config.toml
train_examples = 203450
task = "inpainting"
widths = [64, 64, 128, 256]
block = "basic"
dropout = 0.1
upsampling = "transposed_conv"
init = "trunc_normal_002"
residual_init = "zero_last"
batch_size = 512
Rows from block 6, named by matrix and row number. Rows with one number belong to one channel. Each number is 50 + 12 x the weight over its row's rms, rounded and kept within 0 to 99. All counts start at 0.
# convs0: first 3x3 conv (model.mid.0.convs.0.weight, 256x256x3x3), inputs 207-215, a 3x3 kernel for each
# convs1: second 3x3 conv (model.mid.0.convs.1.weight, 256x256x3x3, transposed), outputs 207-215, a 3x3 kernel for each
convs0.49:52 47 36 20 35 42 23 42 45 49 49 46 88 13 65 31 52 65 21 42 33 52 40 39 49 42 67 41 33 32 49 26 39 57 50 50 61 65 80 49 31 55 70 43 44 49 56 47 43 54 49 52 51 44 50 56 60 51 54 52 45 49 57 49 48 47 49 59 48 50 50 49 53 50 39 51 62 40 53 49 48
convs0.51:40 52 53 64 11 60 55 23 55 56 37 56 00 50 49 61 68 11 76 58 51 62 55 52 52 70 45 50 57 68 45 56 62 48 53 42 62 50 28 49 26 50 41 26 81 54 50 50 66 48 48 50 51 54 49 49 44 51 50 46 50 50 45 51 49 48 50 46 48 50 55 52 52 49 55 50 49 47 50 67 54
convs0.52:52 47 49 51 47 57 52 55 48 49 33 69 38 54 52 52 39 48 24 46 48 55 44 49 51 41 44 43 52 63 44 49 54 48 49 52 00 00 08 26 00 48 47 00 45 48 46 41 52 48 41 49 58 47 51 50 40 47 46 51 50 48 40 52 62 53 51 57 41 49 56 49 56 72 61 51 67 36 50 62 50
convs0.54:49 58 48 65 51 51 46 56 50 50 28 68 20 53 61 59 63 52 54 57 70 60 42 60 35 55 53 49 51 69 60 55 53 51 54 51 62 38 45 56 46 24 22 00 50 54 42 61 66 51 46 49 50 49 53 48 29 52 45 45 45 50 47 52 51 49 51 46 50 47 53 47 51 50 54 51 43 50 48 57 40
convs0.56:55 48 47 38 45 54 34 41 49 41 66 50 62 39 54 56 30 46 20 35 38 38 44 30 64 37 49 18 51 51 44 39 60 67 46 59 27 26 07 13 10 45 69 35 47 44 49 33 44 47 49 53 54 48 50 47 58 52 46 51 50 46 35 51 51 59 52 61 44 47 53 50 53 58 70 54 72 44 47 55 53
convs0.57:45 22 21 31 14 28 48 36 30 88 52 57 60 38 48 37 62 23 51 52 38 65 29 66 49 64 51 55 54 52 43 33 36 29 55 29 68 76 88 74 12 72 75 50 62 52 61 49 50 48 50 53 50 53 44 48 50 47 47 50 50 49 49 48 48 45 50 46 46 53 50 50 47 47 38 43 39 41 56 51 53
convs0.58:46 54 38 75 62 27 81 64 63 44 37 70 00 64 65 54 59 59 83 54 65 41 59 53 65 46 47 48 58 58 38 58 53 53 54 53 69 22 23 29 14 56 10 00 52 49 49 49 56 50 52 50 54 57 51 35 51 44 42 50 55 52 48 53 51 49 50 50 46 43 50 51 49 56 51 43 57 40 41 51 52
convs0.59:36 44 40 74 48 44 67 64 65 46 46 60 00 66 64 58 59 48 84 56 65 32 60 51 74 46 46 57 69 60 26 61 57 53 47 49 86 32 23 46 38 49 01 22 66 51 48 49 57 50 51 51 50 54 49 41 53 51 41 50 52 53 47 50 50 48 51 49 44 45 50 50 48 54 51 45 53 39 44 48 49
convs0.60:41 40 30 37 18 60 24 26 57 68 28 60 39 26 49 46 78 26 52 52 41 70 28 60 36 63 55 54 53 56 54 50 43 45 60 35 62 63 78 74 24 59 69 22 57 56 58 50 57 50 47 50 48 50 49 48 46 53 49 50 50 48 49 49 51 42 44 47 48 50 54 53 52 50 36 41 42 41 50 62 53
convs0.61:14 46 10 57 03 09 82 70 49 56 37 53 39 45 53 35 69 53 63 35 09 60 49 57 52 56 45 47 53 53 50 43 34 50 62 29 73 45 38 45 00 99 46 44 61 58 63 40 50 49 45 52 50 49 43 50 50 40 43 50 48 50 49 49 49 45 50 54 44 49 49 51 50 53 40 44 75 43 51 51 55
convs0.62:46 55 28 51 26 00 52 42 10 88 55 53 45 52 48 50 56 39 56 52 50 51 34 57 51 52 38 53 51 52 41 31 55 37 49 42 83 76 57 77 24 60 51 64 71 50 52 51 57 49 50 51 50 52 44 48 49 45 44 49 50 49 48 49 48 46 51 43 46 55 50 50 48 46 45 52 41 55 56 50 50
convs0.67:45 37 37 29 06 46 18 33 49 80 42 60 46 37 47 47 73 21 50 51 47 58 22 58 44 57 51 57 53 53 50 49 40 39 53 33 63 67 75 84 35 57 76 51 49 57 58 50 54 50 47 51 49 49 48 49 52 50 47 50 50 50 49 48 50 46 49 46 48 51 49 52 47 50 36 46 45 45 51 51 52
convs0.68:50 52 49 66 47 60 60 47 58 45 26 65 00 64 59 58 64 36 68 57 56 62 63 51 44 63 35 46 52 63 51 57 52 50 52 50 54 29 43 45 34 46 00 14 54 54 47 50 65 52 48 47 51 51 52 41 38 50 49 47 49 50 41 53 52 48 50 46 49 48 58 51 51 60 49 50 44 46 47 66 52
convs0.70:55 58 52 24 61 49 35 60 53 90 55 34 73 52 29 79 19 60 18 58 70 22 34 46 56 27 43 66 48 54 45 48 65 48 49 71 45 59 31 68 69 00 69 50 30 50 49 55 46 58 51 49 50 49 46 62 43 53 49 46 57 49 50 44 51 55 54 45 50 52 44 45 48 49 78 56 40 56 49 39 41
convs0.71:49 36 35 29 12 49 12 34 56 62 38 61 48 28 58 43 77 34 45 49 40 55 30 53 48 52 67 56 47 49 49 39 35 45 50 38 66 74 74 75 41 54 67 44 51 57 57 51 52 48 41 51 41 42 49 53 52 56 48 51 47 50 53 49 50 44 46 51 50 51 51 52 52 48 36 45 53 42 53 51 51
convs0.72:43 37 43 67 31 50 65 65 71 35 40 66 00 51 63 48 54 51 60 53 37 36 49 41 70 34 41 47 60 52 34 47 54 54 50 45 40 23 00 22 00 65 33 00 57 48 53 35 49 49 49 50 52 53 49 46 62 50 42 57 53 49 40 51 55 48 50 57 39 45 50 53 54 70 48 43 71 29 45 50 55
convs0.73:51 56 60 31 62 55 20 30 49 65 51 36 67 65 33 92 30 55 16 39 50 55 36 46 45 45 24 42 33 53 51 53 61 52 52 71 18 51 46 51 76 00 48 67 14 50 48 52 53 54 50 46 44 48 52 53 39 54 50 33 53 49 42 50 54 50 58 39 59 53 49 43 48 50 62 69 31 79 54 47 40
convs0.74:50 65 41 25 32 58 16 34 41 76 60 36 97 30 36 53 38 49 00 48 35 54 42 35 53 35 46 35 45 52 48 36 54 64 58 62 44 63 32 64 46 25 99 55 35 48 53 42 42 55 45 54 53 49 48 57 46 52 49 52 50 46 42 49 50 61 54 55 44 50 48 52 50 51 71 56 56 46 51 49 55
convs0.76:46 43 42 76 39 49 65 64 62 30 42 74 00 54 72 50 60 52 66 46 33 48 52 48 68 45 47 40 60 56 32 50 56 55 50 46 45 18 01 23 00 72 28 06 60 48 52 36 53 48 47 51 55 52 50 42 59 49 43 57 51 51 42 53 52 46 50 56 39 45 52 52 53 65 45 42 73 30 47 55 56
convs0.77:26 47 28 30 08 56 38 45 57 73 29 67 41 20 53 43 71 31 49 54 41 58 31 65 48 59 62 54 54 57 54 44 40 46 56 36 60 63 70 71 13 61 75 11 58 54 59 49 50 46 48 50 51 50 49 50 51 50 49 51 50 50 51 49 51 44 45 50 48 50 51 52 59 52 33 45 48 38 51 56 52
convs1.49:67 45 54 48 32 46 53 50 32 49 27 24 49 36 32 61 29 49 46 68 38 50 56 46 50 47 48 52 35 57 51 49 46 50 52 54 61 94 43 85 45 11 54 42 30 48 53 58 44 53 50 47 46 56 49 66 61 40 50 41 50 51 32 26 55 55 21 57 53 29 49 50 30 52 53 31 60 50 31 59 48
convs1.51:43 58 32 59 93 62 50 50 57 51 48 35 26 58 63 12 56 43 59 36 59 52 43 43 52 49 46 35 51 42 51 46 53 50 55 53 42 35 71 40 59 60 62 79 91 50 45 45 66 53 48 50 50 44 51 48 49 54 54 49 47 46 54 57 39 47 50 38 50 59 30 25 57 43 48 51 28 55 59 27 27
convs1.52:62 56 49 65 87 54 63 65 49 16 57 68 49 54 63 32 50 46 53 54 53 53 53 45 52 49 52 36 49 45 42 41 39 39 49 43 48 24 22 49 39 35 49 43 40 50 50 51 59 50 50 51 65 55 53 50 53 48 54 54 60 51 50 48 58 56 35 56 48 43 44 56 44 57 49 38 51 38 40 39 50
convs1.54:39 46 37 53 64 61 47 58 59 72 71 32 53 67 63 21 53 35 54 41 55 46 51 51 41 50 53 46 63 43 44 48 55 33 57 49 48 38 51 55 50 49 96 60 57 51 46 31 56 45 52 47 52 53 59 37 60 63 48 49 53 45 63 58 45 46 59 50 63 56 40 30 54 50 43 61 48 71 51 36 21
convs1.56:86 67 52 63 80 59 57 63 48 26 41 49 40 40 51 49 57 64 43 77 49 51 50 50 56 55 52 37 31 45 44 46 44 45 48 48 36 50 43 05 52 43 12 49 50 56 58 53 52 55 45 55 58 51 50 71 55 47 57 52 63 51 52 35 57 50 49 23 34 47 50 49 37 53 49 52 17 29 50 54 49
convs1.57:51 37 46 50 26 51 42 52 45 44 03 34 32 20 00 61 44 47 54 48 45 29 37 37 50 45 38 52 55 51 47 42 60 48 52 50 54 75 99 50 08 43 52 45 54 50 46 51 49 56 53 50 46 49 46 48 49 53 49 47 31 50 48 47 42 48 31 45 36 49 49 44 50 47 52 26 52 44 50 53 46
convs1.58:46 54 44 47 89 66 48 54 48 67 89 66 66 94 56 49 54 53 50 53 74 53 50 53 50 51 60 51 59 52 51 47 48 51 50 63 18 09 44 20 55 54 16 40 53 53 49 45 52 50 39 50 59 65 51 43 50 57 50 55 50 52 49 49 53 45 65 55 51 67 56 48 52 52 41 64 54 58 62 51 47
convs1.59:45 66 45 45 80 72 46 48 40 74 77 64 44 86 69 52 59 43 50 44 57 57 52 52 51 49 53 53 63 51 35 50 47 56 51 53 32 06 49 43 60 64 23 14 54 55 50 46 49 46 42 50 52 60 52 42 46 73 54 56 48 55 53 46 40 40 71 49 52 58 56 49 50 44 31 63 45 66 56 49 51
convs1.60:49 44 39 49 44 47 36 55 50 52 39 00 43 46 01 40 40 25 54 43 46 50 58 44 45 48 49 50 50 47 60 48 44 49 58 51 68 78 58 70 62 05 99 77 73 50 34 46 55 55 55 45 43 48 49 47 64 54 56 40 46 50 52 53 47 55 32 52 56 41 47 42 53 49 54 32 56 63 36 47 36
convs1.61:61 50 42 40 53 59 54 55 51 58 47 53 43 46 53 24 44 56 48 51 53 52 63 45 60 57 41 43 52 51 43 40 47 49 68 61 44 42 53 25 68 50 05 00 08 41 50 42 55 53 43 51 69 49 50 46 53 53 64 52 52 48 45 51 99 50 55 75 66 44 62 45 50 99 45 54 78 76 43 66 45
convs1.62:48 51 53 49 30 48 49 46 45 54 40 52 11 27 51 53 62 49 50 40 46 31 40 39 45 45 42 58 52 47 47 50 53 45 52 52 19 47 92 24 35 99 45 50 50 52 50 54 50 56 51 50 51 49 47 49 49 49 51 53 32 41 47 43 23 41 43 46 40 68 46 48 44 22 44 38 62 45 64 48 48
convs1.67:48 48 40 46 36 40 30 56 44 33 26 00 23 00 00 35 26 47 53 46 44 49 47 47 46 49 46 48 49 48 52 36 51 48 53 50 54 49 91 87 49 55 76 72 73 50 39 50 52 61 50 50 43 50 49 50 50 51 59 39 42 50 45 54 47 41 44 50 56 41 49 33 52 49 49 45 52 61 27 44 34
convs1.68:42 54 32 59 90 62 43 74 55 59 56 43 47 93 80 28 67 32 52 37 65 50 51 45 50 51 49 49 57 44 42 52 52 47 56 48 46 04 44 26 53 44 68 74 76 51 45 37 53 50 53 48 50 41 52 33 52 54 44 48 51 51 51 62 45 49 61 51 60 64 42 52 56 47 49 59 49 67 67 34 48
convs1.70:48 58 55 68 80 42 55 47 40 12 46 77 47 49 70 48 52 43 53 51 52 51 44 33 41 37 59 55 45 50 41 42 52 47 37 30 34 39 65 33 51 50 44 37 60 52 51 50 51 39 58 48 54 54 46 52 49 55 57 54 56 48 55 51 50 54 69 14 44 50 41 57 52 50 57 72 18 30 48 39 50
convs1.71:50 41 40 47 39 51 44 45 47 49 24 00 44 30 00 51 07 29 51 47 45 51 56 47 51 50 48 45 47 48 52 47 46 47 49 49 81 72 55 97 52 36 88 86 70 48 43 49 52 59 55 36 45 49 50 52 51 52 67 38 48 54 45 49 49 51 33 54 60 32 37 44 45 52 55 37 56 62 26 42 46
convs1.72:58 58 50 51 92 73 51 55 42 47 76 71 46 52 53 47 45 47 49 52 58 56 54 51 53 55 62 45 53 48 43 40 42 44 51 49 36 27 39 43 53 50 00 32 37 49 54 49 57 51 48 53 63 61 51 47 52 54 60 60 58 54 51 49 54 49 49 52 39 52 52 53 49 51 44 51 46 38 53 50 52
convs1.73:46 49 52 95 74 46 58 51 61 18 49 67 57 32 61 56 54 56 60 48 43 46 48 50 49 51 59 47 43 45 47 49 56 47 41 38 45 44 43 36 56 57 48 69 99 50 54 53 49 48 57 51 47 50 58 51 53 47 42 50 50 53 56 52 48 50 57 33 34 65 45 52 52 49 55 63 32 13 63 37 51
convs1.74:63 59 58 49 55 51 58 60 45 00 17 46 15 27 44 57 52 47 48 71 40 49 53 47 50 49 52 52 43 52 47 44 46 45 47 38 36 69 82 30 33 41 40 68 52 51 61 56 50 51 51 54 57 50 48 89 52 50 62 50 60 47 57 42 53 44 38 32 33 47 50 50 48 52 42 42 29 22 47 53 50
convs1.76:64 60 46 50 86 79 50 60 45 54 80 43 32 66 65 46 52 52 48 53 60 60 55 53 48 54 57 44 51 36 45 47 44 50 53 54 28 29 37 45 60 50 08 41 41 50 50 46 60 52 42 50 59 55 53 43 50 60 62 61 52 51 53 47 60 52 54 47 49 51 53 49 47 52 48 57 40 48 47 52 49
convs1.77:47 36 50 43 37 51 37 49 56 46 33 03 54 25 00 38 25 20 52 54 46 50 49 49 50 49 49 49 53 47 70 46 46 49 67 48 69 67 50 57 51 02 95 49 56 50 34 45 64 58 57 46 47 49 49 45 67 51 53 45 49 49 53 33 61 52 23 52 61 49 30 44 21 64 49 39 64 78 45 43 38