Weights of a small image inpainting model: 32-pixel images.
Rows from block 10, named by matrix and row number. Each number is 500 + 50 x the weight over its row's rms, rounded and kept within 0 to 999. All counts start at 0. Numbers have three digits each. After the name is the row's rms in percent of the matrix's.
# convs0: first 3x3 conv (model.decb.1.0.convs.0.weight, 64x128x3x3), inputs 120-127, a 3x3 kernel for each
convs0.0 077:364430449491517503392469484492418503606462372504458480491466472473472494478473486563612525516625540382489429443409488522505493487499475524494583448481590412501525386437328508503354573552480445456498416429499527498511
convs0.1 096:507492438516505508477493494607503554621455385498396485508524548515501558538500512444411477440441505520509430380570510528536415499558491460511481483498440516490493655368497282437554551503397533602528525587495568491498
convs0.2 085:474511569503525501462497529531454392650606628468509792504506526540510523548551562495568649316411542483499503599528510405415551606471483504503426499489435488546493494434521366311525493539597530526493591507525581492468
convs0.3 104:540561559490529540504502495431439385448400374514491486598593613613581625640616655475424354425413420412430513486609580479506476466468471492480461587563554569613578519596521458530594398496527449519623397542733481579732
convs0.4 099:476490496405435484462442466436485441479503457552551378453515661468502615500492524551564476510571614483466546442494504507495250525409413492545429504542508548498520540499249608536263461509496414518506435500505310467486
convs0.5 084:506515511554500493558483481587536464498512665587538483531552570522564572519551542506632533501597561449538570610510473539508462484542585519445449526531519523517499469543569500501585480569704465500532510507579519511502
convs0.6 110:477494491469488513513414507404482554452626479372599526547533480494506503424489479419581436451613575371579539442474512500480442565585366470582463485551443432568396492601537489654508515596479574453503535485494480480447
convs0.7 102:428480516478503489481530547417480497522561523541590510403420415467464493393467525371511648400448507686583488414589530635572468427506471508464538503464581523412448631809609438495597511425493479367417442442381387491490
convs0.8 178:531430462506390454588553535573582503574593499506625488419438476405402449438405407477491522526545508532540460521440424506578518382458537555542557468449525492495558425453487487486477535534510502495404522518406544501406
convs0.9 091:516539508481493485499495492619628698482495572407470491512497460641519450735643565522484505521514537441493567384462434547519592710581457686449367697531479530640575396509642465517518445494338502487383477463438483460479
convs0.10 087:546555492425523538442500557305519509470525474557603498475451504506501504518507510575413418387390470442466519441502514390419377456444495663558467511524508371438437513447564517483513524573542499626618497529519524483482
convs0.11 080:489504489423467491424425480466468473582528442673652456507506508503501501506501505499542657328427679331380753527511647483584645499566681449422469500491507502532574508449464497545514500560665683608489654513456575496434
convs0.12 105:503543612486505486516515397416386298503437456549497540655496356689530468490503546532521425490493442559520467419515533497506454541494428548574522415639598432595528639599579487494573501447482390354306494449370472604521
convs0.13 086:479518521417502518369426500391494504430469505442516672578565622626570570663610581581502374620614522549589526528497533619582455625497411504398370544519439502594511496439450493459493497489425303510662351494622513567535
convs0.14 090:505490556505487528442414478385497379501507389463493488515531501479529513395470473438403449500440503460412475479477555473352461433445499410613452494569477580562564496465370589505590498546450513497564621609500433467385
convs0.15 096:501515547512509509486498508558430448436491633540458452517466512530527586485520544545454504552518548454606619429349420680585529630521504411456511435521531512499420543370481476510325495587468464441468616500308516562380
convs0.16 101:525491494537494409456456360480526502729481352483468505522539424475493458469501515449487488574500431673477415540442467591555555826608583407560503498522499514459492719471487436472622615375473532357335434464488465521611
convs0.17 096:511498494541516511553508522572570502543439493383551752350488561416507600555570566548497515526500456521511615468481442574544524615432453402499517521507376514486409650545498417432534419405460490501548493563659440447554
convs0.18 095:570561513461473496436393491515507541647522423526527397520455462532522455525598493507517496528508534564555531566628500445495526675495485455452502574562441465541478508528588547537458536537404415508575451497499598525385
convs0.19 087:465377459571458400601569500512505492488502520503417473499516561514541548542531535452521584478500517542501417523566491349439506426536592494613631488467508514396459521485416391496507335493530482490454538550422461427367
convs0.20 078:500551556416524585402513557549501552506523596481501540452422359435429382391412397520468427503491477433490529534537528530556485515475425521447467377399486403420492518594584613581503505439454480458484487483503486484504
convs0.21 095:491498485499528501497508501476501483528509392718523536505499513498483492475485504552500711392485649400434506363533532467471571458438559555449461623494501542455505366451550478449567701517491527450476550453395458515495
convs0.22 095:529528533533509496628554461517447495554428478290353493580568500542564536500511539493640486523584464565524485385482634514547457605560473508505437478509499432496542497492490503499483633401406504418411528500448440576544
convs0.23 077:543492393633517422693623500512586499446473353442447363506502496481492492452467475508575660496507537518520479487475497469498497354503538488597589512596599506558589663518422519496489477460489652506300574501381512467393
convs0.24 102:527528512556495503565494533508475508234488503520590279490473457489502504490517573385490597527463639502375439631490550541464449275408467495492493433484548563545432431535504658523357455486473481471487510504500580548407
convs0.25 083:533575568513564587411520586558514630467459502377396405496465441488458448484475471639588506527510501382447465469490509476526487522505461539454476479426526500468547351504497562560437547477352502528528486501548495499523
convs0.26 116:544532470451531548554457459396446495528624635547564310492487507498501500538497529606453283589586617409476627512655443306382303571534398585508509533527607461408552499626454625688335434578514471545625415485632545417478
convs0.27 086:461494561433474501477488501383491465350507552670519375557518490618584457586577499541471448609515448560566527522462475520458504478493547536497508535538502496519483459545543487541573367550599407465476484409423519491434
convs0.28 106:421400404491458433429510487478524572488546507472470435551536493543577542507562533450519507531517496456527397481392433397481473579586510532447424484499488493522358533369460418517260531333500515502535516478514487468519
convs0.29 090:501474485496452481364258360498479511498499402504487422466407365564568539577634604452456578502522520523544537481513601423465607493547480482560544561564531538570544444455494419489519439514508477372326532482432670684558
convs0.30 104:485431496510445504515444432407416399558520460498504403512494590504469526512492488481486569504672605538576591483488402367530441249524567434499486462511546486544505526411533512363516448360542487547517481541435560636503
convs0.31 102:475496549503494496465497426631504485277501725348489496447436515430488522498521504319517451628549402784591329497505564677642447553583597502449500418499517564649408400552423620572490454422650475501581520484569538435373
convs0.32 083:463491490448429483475434463527456488513512530509503505464493471473500481476492467506512459486503476459464484421356418535506466526516468625504496463504542348448506474477558591580530609576543619533462622564502574548499
convs0.33 098:497522476354446459316412466469538646423455639545618767516515515503502501566521518492462513508497481537485514664520559682494373519476459539544575484499503412481474395439462515480499487422441531522504499497489435443434
convs0.34 081:500461471496439388496460409478512436524578456562616521486499490497503505489495482469501489505502492521535465444421491455453505436478593498506522501515510508473446505510568379429548448462579508496472498497499503515505
convs0.35 096:497457503515501501500497493568484539508466490480545626562621538483529542425487547244513649479370406528343312561446477663476504478511389521512495508544576474520533489499553469494415661465474544503575505555598400568642
convs0.36 096:442505531474557634562544510502481481338470541663578514643593534574511453511423376761564406574547487330432475640510529780549450430388455579481420432554585450537564551445485721572525511479529393498510472526599442531643
convs0.37 072:486390371626498376680584493465519573476473518514459504512524532511517523509515510445466546441414505617478452488474413517472462512499554389538671546438391600452421557481497350431590430497597505499502510530502443502493
convs0.38 187:576513530562485494586588537476473401473449385520563431524508520507500532545505522389421508464373392537483372584525495535605558386481662501514602475411563522488567496575542558526543576561560468468414510558470500504497
convs0.39 107:560536555543494485482480466630628618690531497493514490442432427366369372323321323454408302508502487473539664518596548434562525474505502475552497544529541539559582445454461354449619504597643481500532522494451484515423
convs0.40 069:492490498500495501509519497568515534604436413629432396571578580557548576556567599497500555453429513483445451507475534368464546303417512459522577483480399612536415589536540505507577544539516500526567492512514502508496
convs0.41 096:521512481456473495459528509462498374536549515501441598434436460500477454518502407524466365425490474533569639450469524454487504625485506465478486519567543438484451635436409475449503446481503501466471449407413517439452
convs0.42 098:522518641546515501396508492573482337491468644551344543380500544460477497500470418435509620401371416492496497554400540505433640481486582350599492533510485506461468545289613483309422466406518490452426556504494383420530
convs0.43 082:553535514548546521527580545583491489530528557529493501500497503500494499499504525463504543462449512520507504526554532337393559389477522526499500533379418524444496508492490460467548473560582468497495515535483529556489
convs0.44 091:444540498475501479439448495427505680452594855466499603500506516504503509522517513667521386611518408667595508631428311503494497663611519426500474370475525518463500664479493456486354457531563444535676498536733545483623
convs0.45 083:497407341583507391606611499488499473437470481572520506502501527492501502500504503405423501543461485627512465641524555474429557471483574418491562575453361610494398533509510421458582432487558530533473506498469472464464
convs0.46 109:409486505467495507477464509313561682433433346572431457527517512505489466486510455478551490443500461531555650617579417412457510388408477440645538558508359534462459629625492502483498566538513391373563512463515576514511
convs0.47 146:508550534487522500491494440500530483578456466548472457433434439430407430411404428452413411459455473457396480539566540586513499541569538392429414481547539484595505559508523490475538487474521491512508416465487502529565
convs0.48 089:458477445467533538529629613503508511692357210402441574541559497517517493547487468509515568536475459483345591490459418500520665666562553529590471610465507468444666490458538461525542502485376505561565429467501503500582
convs0.49 114:585586493432479462515554513474518489680487352436447574511543610490491477497477457648552585531573535436576485386425394432522434719491522562449416508516421472524608524575543652538509521516347532517491495469443510460556
convs0.50 089:529491470526504523527497472528476413442520489386520469503485443520484493480485575469522573370431501357328447490490477395477406417480469431487592417558498476499466436549469589416527564560423401397481462480524469608573
convs0.51 087:468499518446495505429444504456524393450531454470586503562513499554501489519498471592531473612525423594686757514538675528570631463609515525547485470547621349460642505456490445523521651593741545487498524473508517534543
convs0.52 096:471464531450451521501527575554516289365461403638577490446490519495501521504482491580512363557551623522532606355509431546477403505503481476552524474436492523388511498418404422477550312447380477542533500538528350368491
convs0.53 102:500486483522494520512474499517441573479481468449475581469470439459444475466490598537421510477550503489566580468519519592522489468530340440481488502482537500618465469457473522639571492658316541505502457459455512565575
convs0.54 080:563573541490508525431430490533487509493493502453432418437406382418421424366383403564528459484479469367418461497519519500594516489491462522439504408467546448492576445524519505522416506500495498500507497511526501535552
convs0.55 089:529514516531547527489511530524523472544598548407500612568662774481510626321363444468556524471568509467511468428494510428423507446481385449464499508463383513547511492430531481481494498565497574638630486509554376391450
convs0.56 109:537539523497498501502538519332471424378356351423448371650668701683646682714668664601540433484517500416471504487494505528478401546470408425441450583568531577663501590573478552496495511529528429510522373569692434520639
convs0.57 095:504502485531518498583555519537536486524515572526543526547392324550500435636587496550526509467400490475380479463479441556635627385392495537496505457567538571495581353627474539502488547491469520414457523490480471508530
convs0.58 103:494474494534510505505548549558506424444438772354471607527496554486487494539494469572413384538522465585473548506638567817684450578486506560482408494543492496601511416488493465482523719504626501627512517526477520451442
convs0.59 084:501500509498501497540520520485526495412468448500504550502511512530518527505507526434483430733596354765753395383454437491533509478521431591514528473499597387481476501450507521420473556521289446508596377478545466503549
convs0.60 081:511542517384524560325502553539450549538518527431450500484454417453457433453468452588521466523532499454505500509495520550511480510492394593426460463416489404420549412499523592515424574414382515496476465473498496472494
convs0.61 068:463409426499485452576518497445570510434508471498512503502503493477501504444478503481520531554507501551525482536554621440513642467523594609651593509489508502472485651535460599504471550517528582515557455459499451415461
convs0.62 179:552503522536465490573582529517526446525493452549602462423415458406386446459396404369406504460397406523488370584520476549634571378503700512513590457391549487457534482537504546504518551559560478478408513533404510489456
convs0.63 098:510493503544503502581522520414500477511533462559500415528575579517526522516515529461379418489454507557517582458476390396500543393407548446448315498505462557508510496578492561482473504440448516580587507501493530501506