Rows from block 7 of a small image inpainting model, named by matrix and row number. Rows with one number belong to one channel. Each number is 128 + 24 x the weight over its row's rms, rounded and kept within 0 to 255. All counts start at 0. Numbers have three digits each.
After each channel's rows are labels from the 100 images, of 14848, where the channel reaches its highest value: "place" is the part of the image that holds the peak. Only what is clearly more common there than usual is listed. The data: aerial photos of the United States (SatlasPretrain). In brackets: how many of the 100, against the usual share in percent.
# convs0: first 3x3 conv (model.mid.1.convs.0.weight, 256x256x3x3, each kernel summed), inputs 148-184
# convs1: second 3x3 conv (model.mid.1.convs.1.weight, 256x256x3x3, transposed, each kernel summed), outputs 148-184

convs0.144:150148114151152129073121123123137043119109126126155157130089130135109161125149122123122141129141139168139125117
convs1.144:155092096135127167119159144129138170143187123146129182119101154132118136118155136092126120124089147178140186081
place: bottom right (34 vs 6.2); middle right (31 vs 12.5)

convs0.71:094130154125160140150128126159182149136118128135072117124165128151159152152139133109107119123146163161122166113
convs1.71:138133128135112170140143171112123138134186137141072123136118137120128125142104136097109135117082123166128189091
place: top centre (34 vs 12.5)

convs0.95:128141078119100134077126135131130075148137132134120201089054134133054131142152099117119132122129129157148129102
convs1.95:123103057171115158112158134140125148126122135118099207117097131124148137118100122105099145141127151177139134085
place: bottom right (30 vs 6.2); bottom centre (30 vs 12.5)

convs0.147:144150094130133131071123131127141031132121130129141174102061132136078152133146097118112140127140132167140125105
convs1.147:151102083170127164121160134124135159132157128133117196116084151133134138112141137104116129119080156174150169082
place: bottom right (41 vs 6.2)

convs0.158:155148124145128129084133131132134047119107126119146140144107125123102163115148115130122151128149126160129111103
convs1.158:145106091157132167082156123139139148122171141132127181124096136136149147102160135100116134131052151164154193085
place: middle right (32 vs 12.5)

convs0.157:149129124140143127138127118136100061123119124122138152122088131140142132109139152178161127128120149116135125142
convs1.157:129122115129131155150119127100150126116118126123181149128118121124112158145086119121113138153174147137123050127
place: bottom centre (33 vs 12.5)

convs0.140:145138077113112132081128126134135079142131134130132203096052130143060130133155102125115140124135130154153130106
convs1.140:141099066166107162103167136146128130131158141128102212108092127145131126125102128089115144136101145172153149091
place: bottom right (27 vs 6.2)

convs0.229:146135158161134127167128133095076065114121118123160096147139128106155162118097150144161143132128133136108127152
convs1.229:152118141109151162131146141133173160128154113165142117137118167119129176136191155094118101106126150175143147099
place: bottom left (38 vs 6.2)

convs0.49:151135165153172125164121123105103099110115118123186081150152127113170166123103151133149132133128145151105134154
convs1.49:158114165105141158146140155116157147144174103180151100143131175119111165141166150114119103117119144137131174103
place: bottom centre (36 vs 12.5)

convs0.77:149129111120154127127124119141119115122116126122131153130098131154149121115142152174129133128122151123145141122
convs1.77:122128106125123115141090127102132120128112133112167176099112115142104129121118110109130145142197143133118058138
place: middle left (30 vs 12.5)

convs0.46:147129099127140128126127117140121106125126132121127170121077131152130116111150149170142133128118139117153141127
convs1.46:126140086150110148123088147105118129137141145098132195122103100143098138145074107107122175172162135149115095122
place: middle left (31 vs 12.5)

convs0.81:152124149154162136158117080143152190120103113138078130171172141143176133122113176151121101134140165114129135146
convs1.81:129122123129124176122153169119133129127178134139076130129112139117124144150094137091095138135100130181127170086
place: top left (26 vs 6.2)

convs0.154:148125133131167129146118123170181182124127143128046139149168124149136128135154150130158105123146133137156141141
convs1.154:127134120134112178140149162112119139137172126136070128137101137113144145146096129094089131125084132185121173085
place: bottom centre (41 vs 12.5)

convs0.33:144128096120137128124127118143126110125123129125131173122085131153130119118147152174134127127124147119151131123
convs1.33:122124079151109117145116128102134125119144144104155205110105103137098133129093110099139147147179142167131073143
place: middle left (31 vs 12.5)

convs0.242:157135139161168128082125118105129065111105126121164112154121128126141155115140138130121155130139127146135128127
convs1.242:153112110137134156105142126126142173144194129152148161126113150143140138093190145084125115119067148170156180099
place: middle right (51 vs 12.5)

convs0.125:149129159159151127157125125093082073114123121123185089143129128111154156119101148132158138132120134136113132159
convs1.125:152113144107138177158146146125151161143164096163133112156133161103121173153172140112111097118126155169119177087
place: bottom left (25 vs 6.2)

convs0.210:154123170147165125170128121103101103110118117120190075154158125110171160114109154134156135131122140139109134164
convs1.210:157117164090149129160121138120136152141169106166176104140146160106103161132171141117140116121137129116117155130
place: bottom left (32 vs 6.2)

convs0.186:154130149147167128092128118101119090113107126123190092159143129122143152117137141122123161132127124142131133135
convs1.186:154109116136124138118147139128141175155186128152132159129116152127126144101202135078129109113094145178144182108
place: middle right (58 vs 12.5)

convs0.218:157129150157168127115128122097107084114108125123172094159149130118148153114129146128130166132134124135128132136
convs1.218:150116121122142165103147143130147183148186122168122153132111165132131146120182148098123102117090147163140196093
place: middle right (58 vs 12.5)

convs0.131:150148105138143131063122128121139030126115129128150160106070133136089154129147097118106147128141131170138121104
convs1.131:163090086158117163121164136121125170141159112152124202123092164133125130121150142102126121129097148177147178086
place: bottom right (37 vs 6.2)

convs0.255:146128182145169125150126122117132116088112118121180071169187119109146173135102144136137119132134141160102117141
convs1.255:159118149145134170129140135125150151139173108172163114150119177126138162113171151128106103126073159139137144085
place: middle right (33 vs 12.5)

convs0.108:153133153154113120168113115148134177122115143125100111134167111122175130132146118119153143127141121157123188157
convs1.108:132119117135168181118159155113168132113159139144084136148102153135120148151100164111096118143105148171157166086
place: middle left (33 vs 12.5)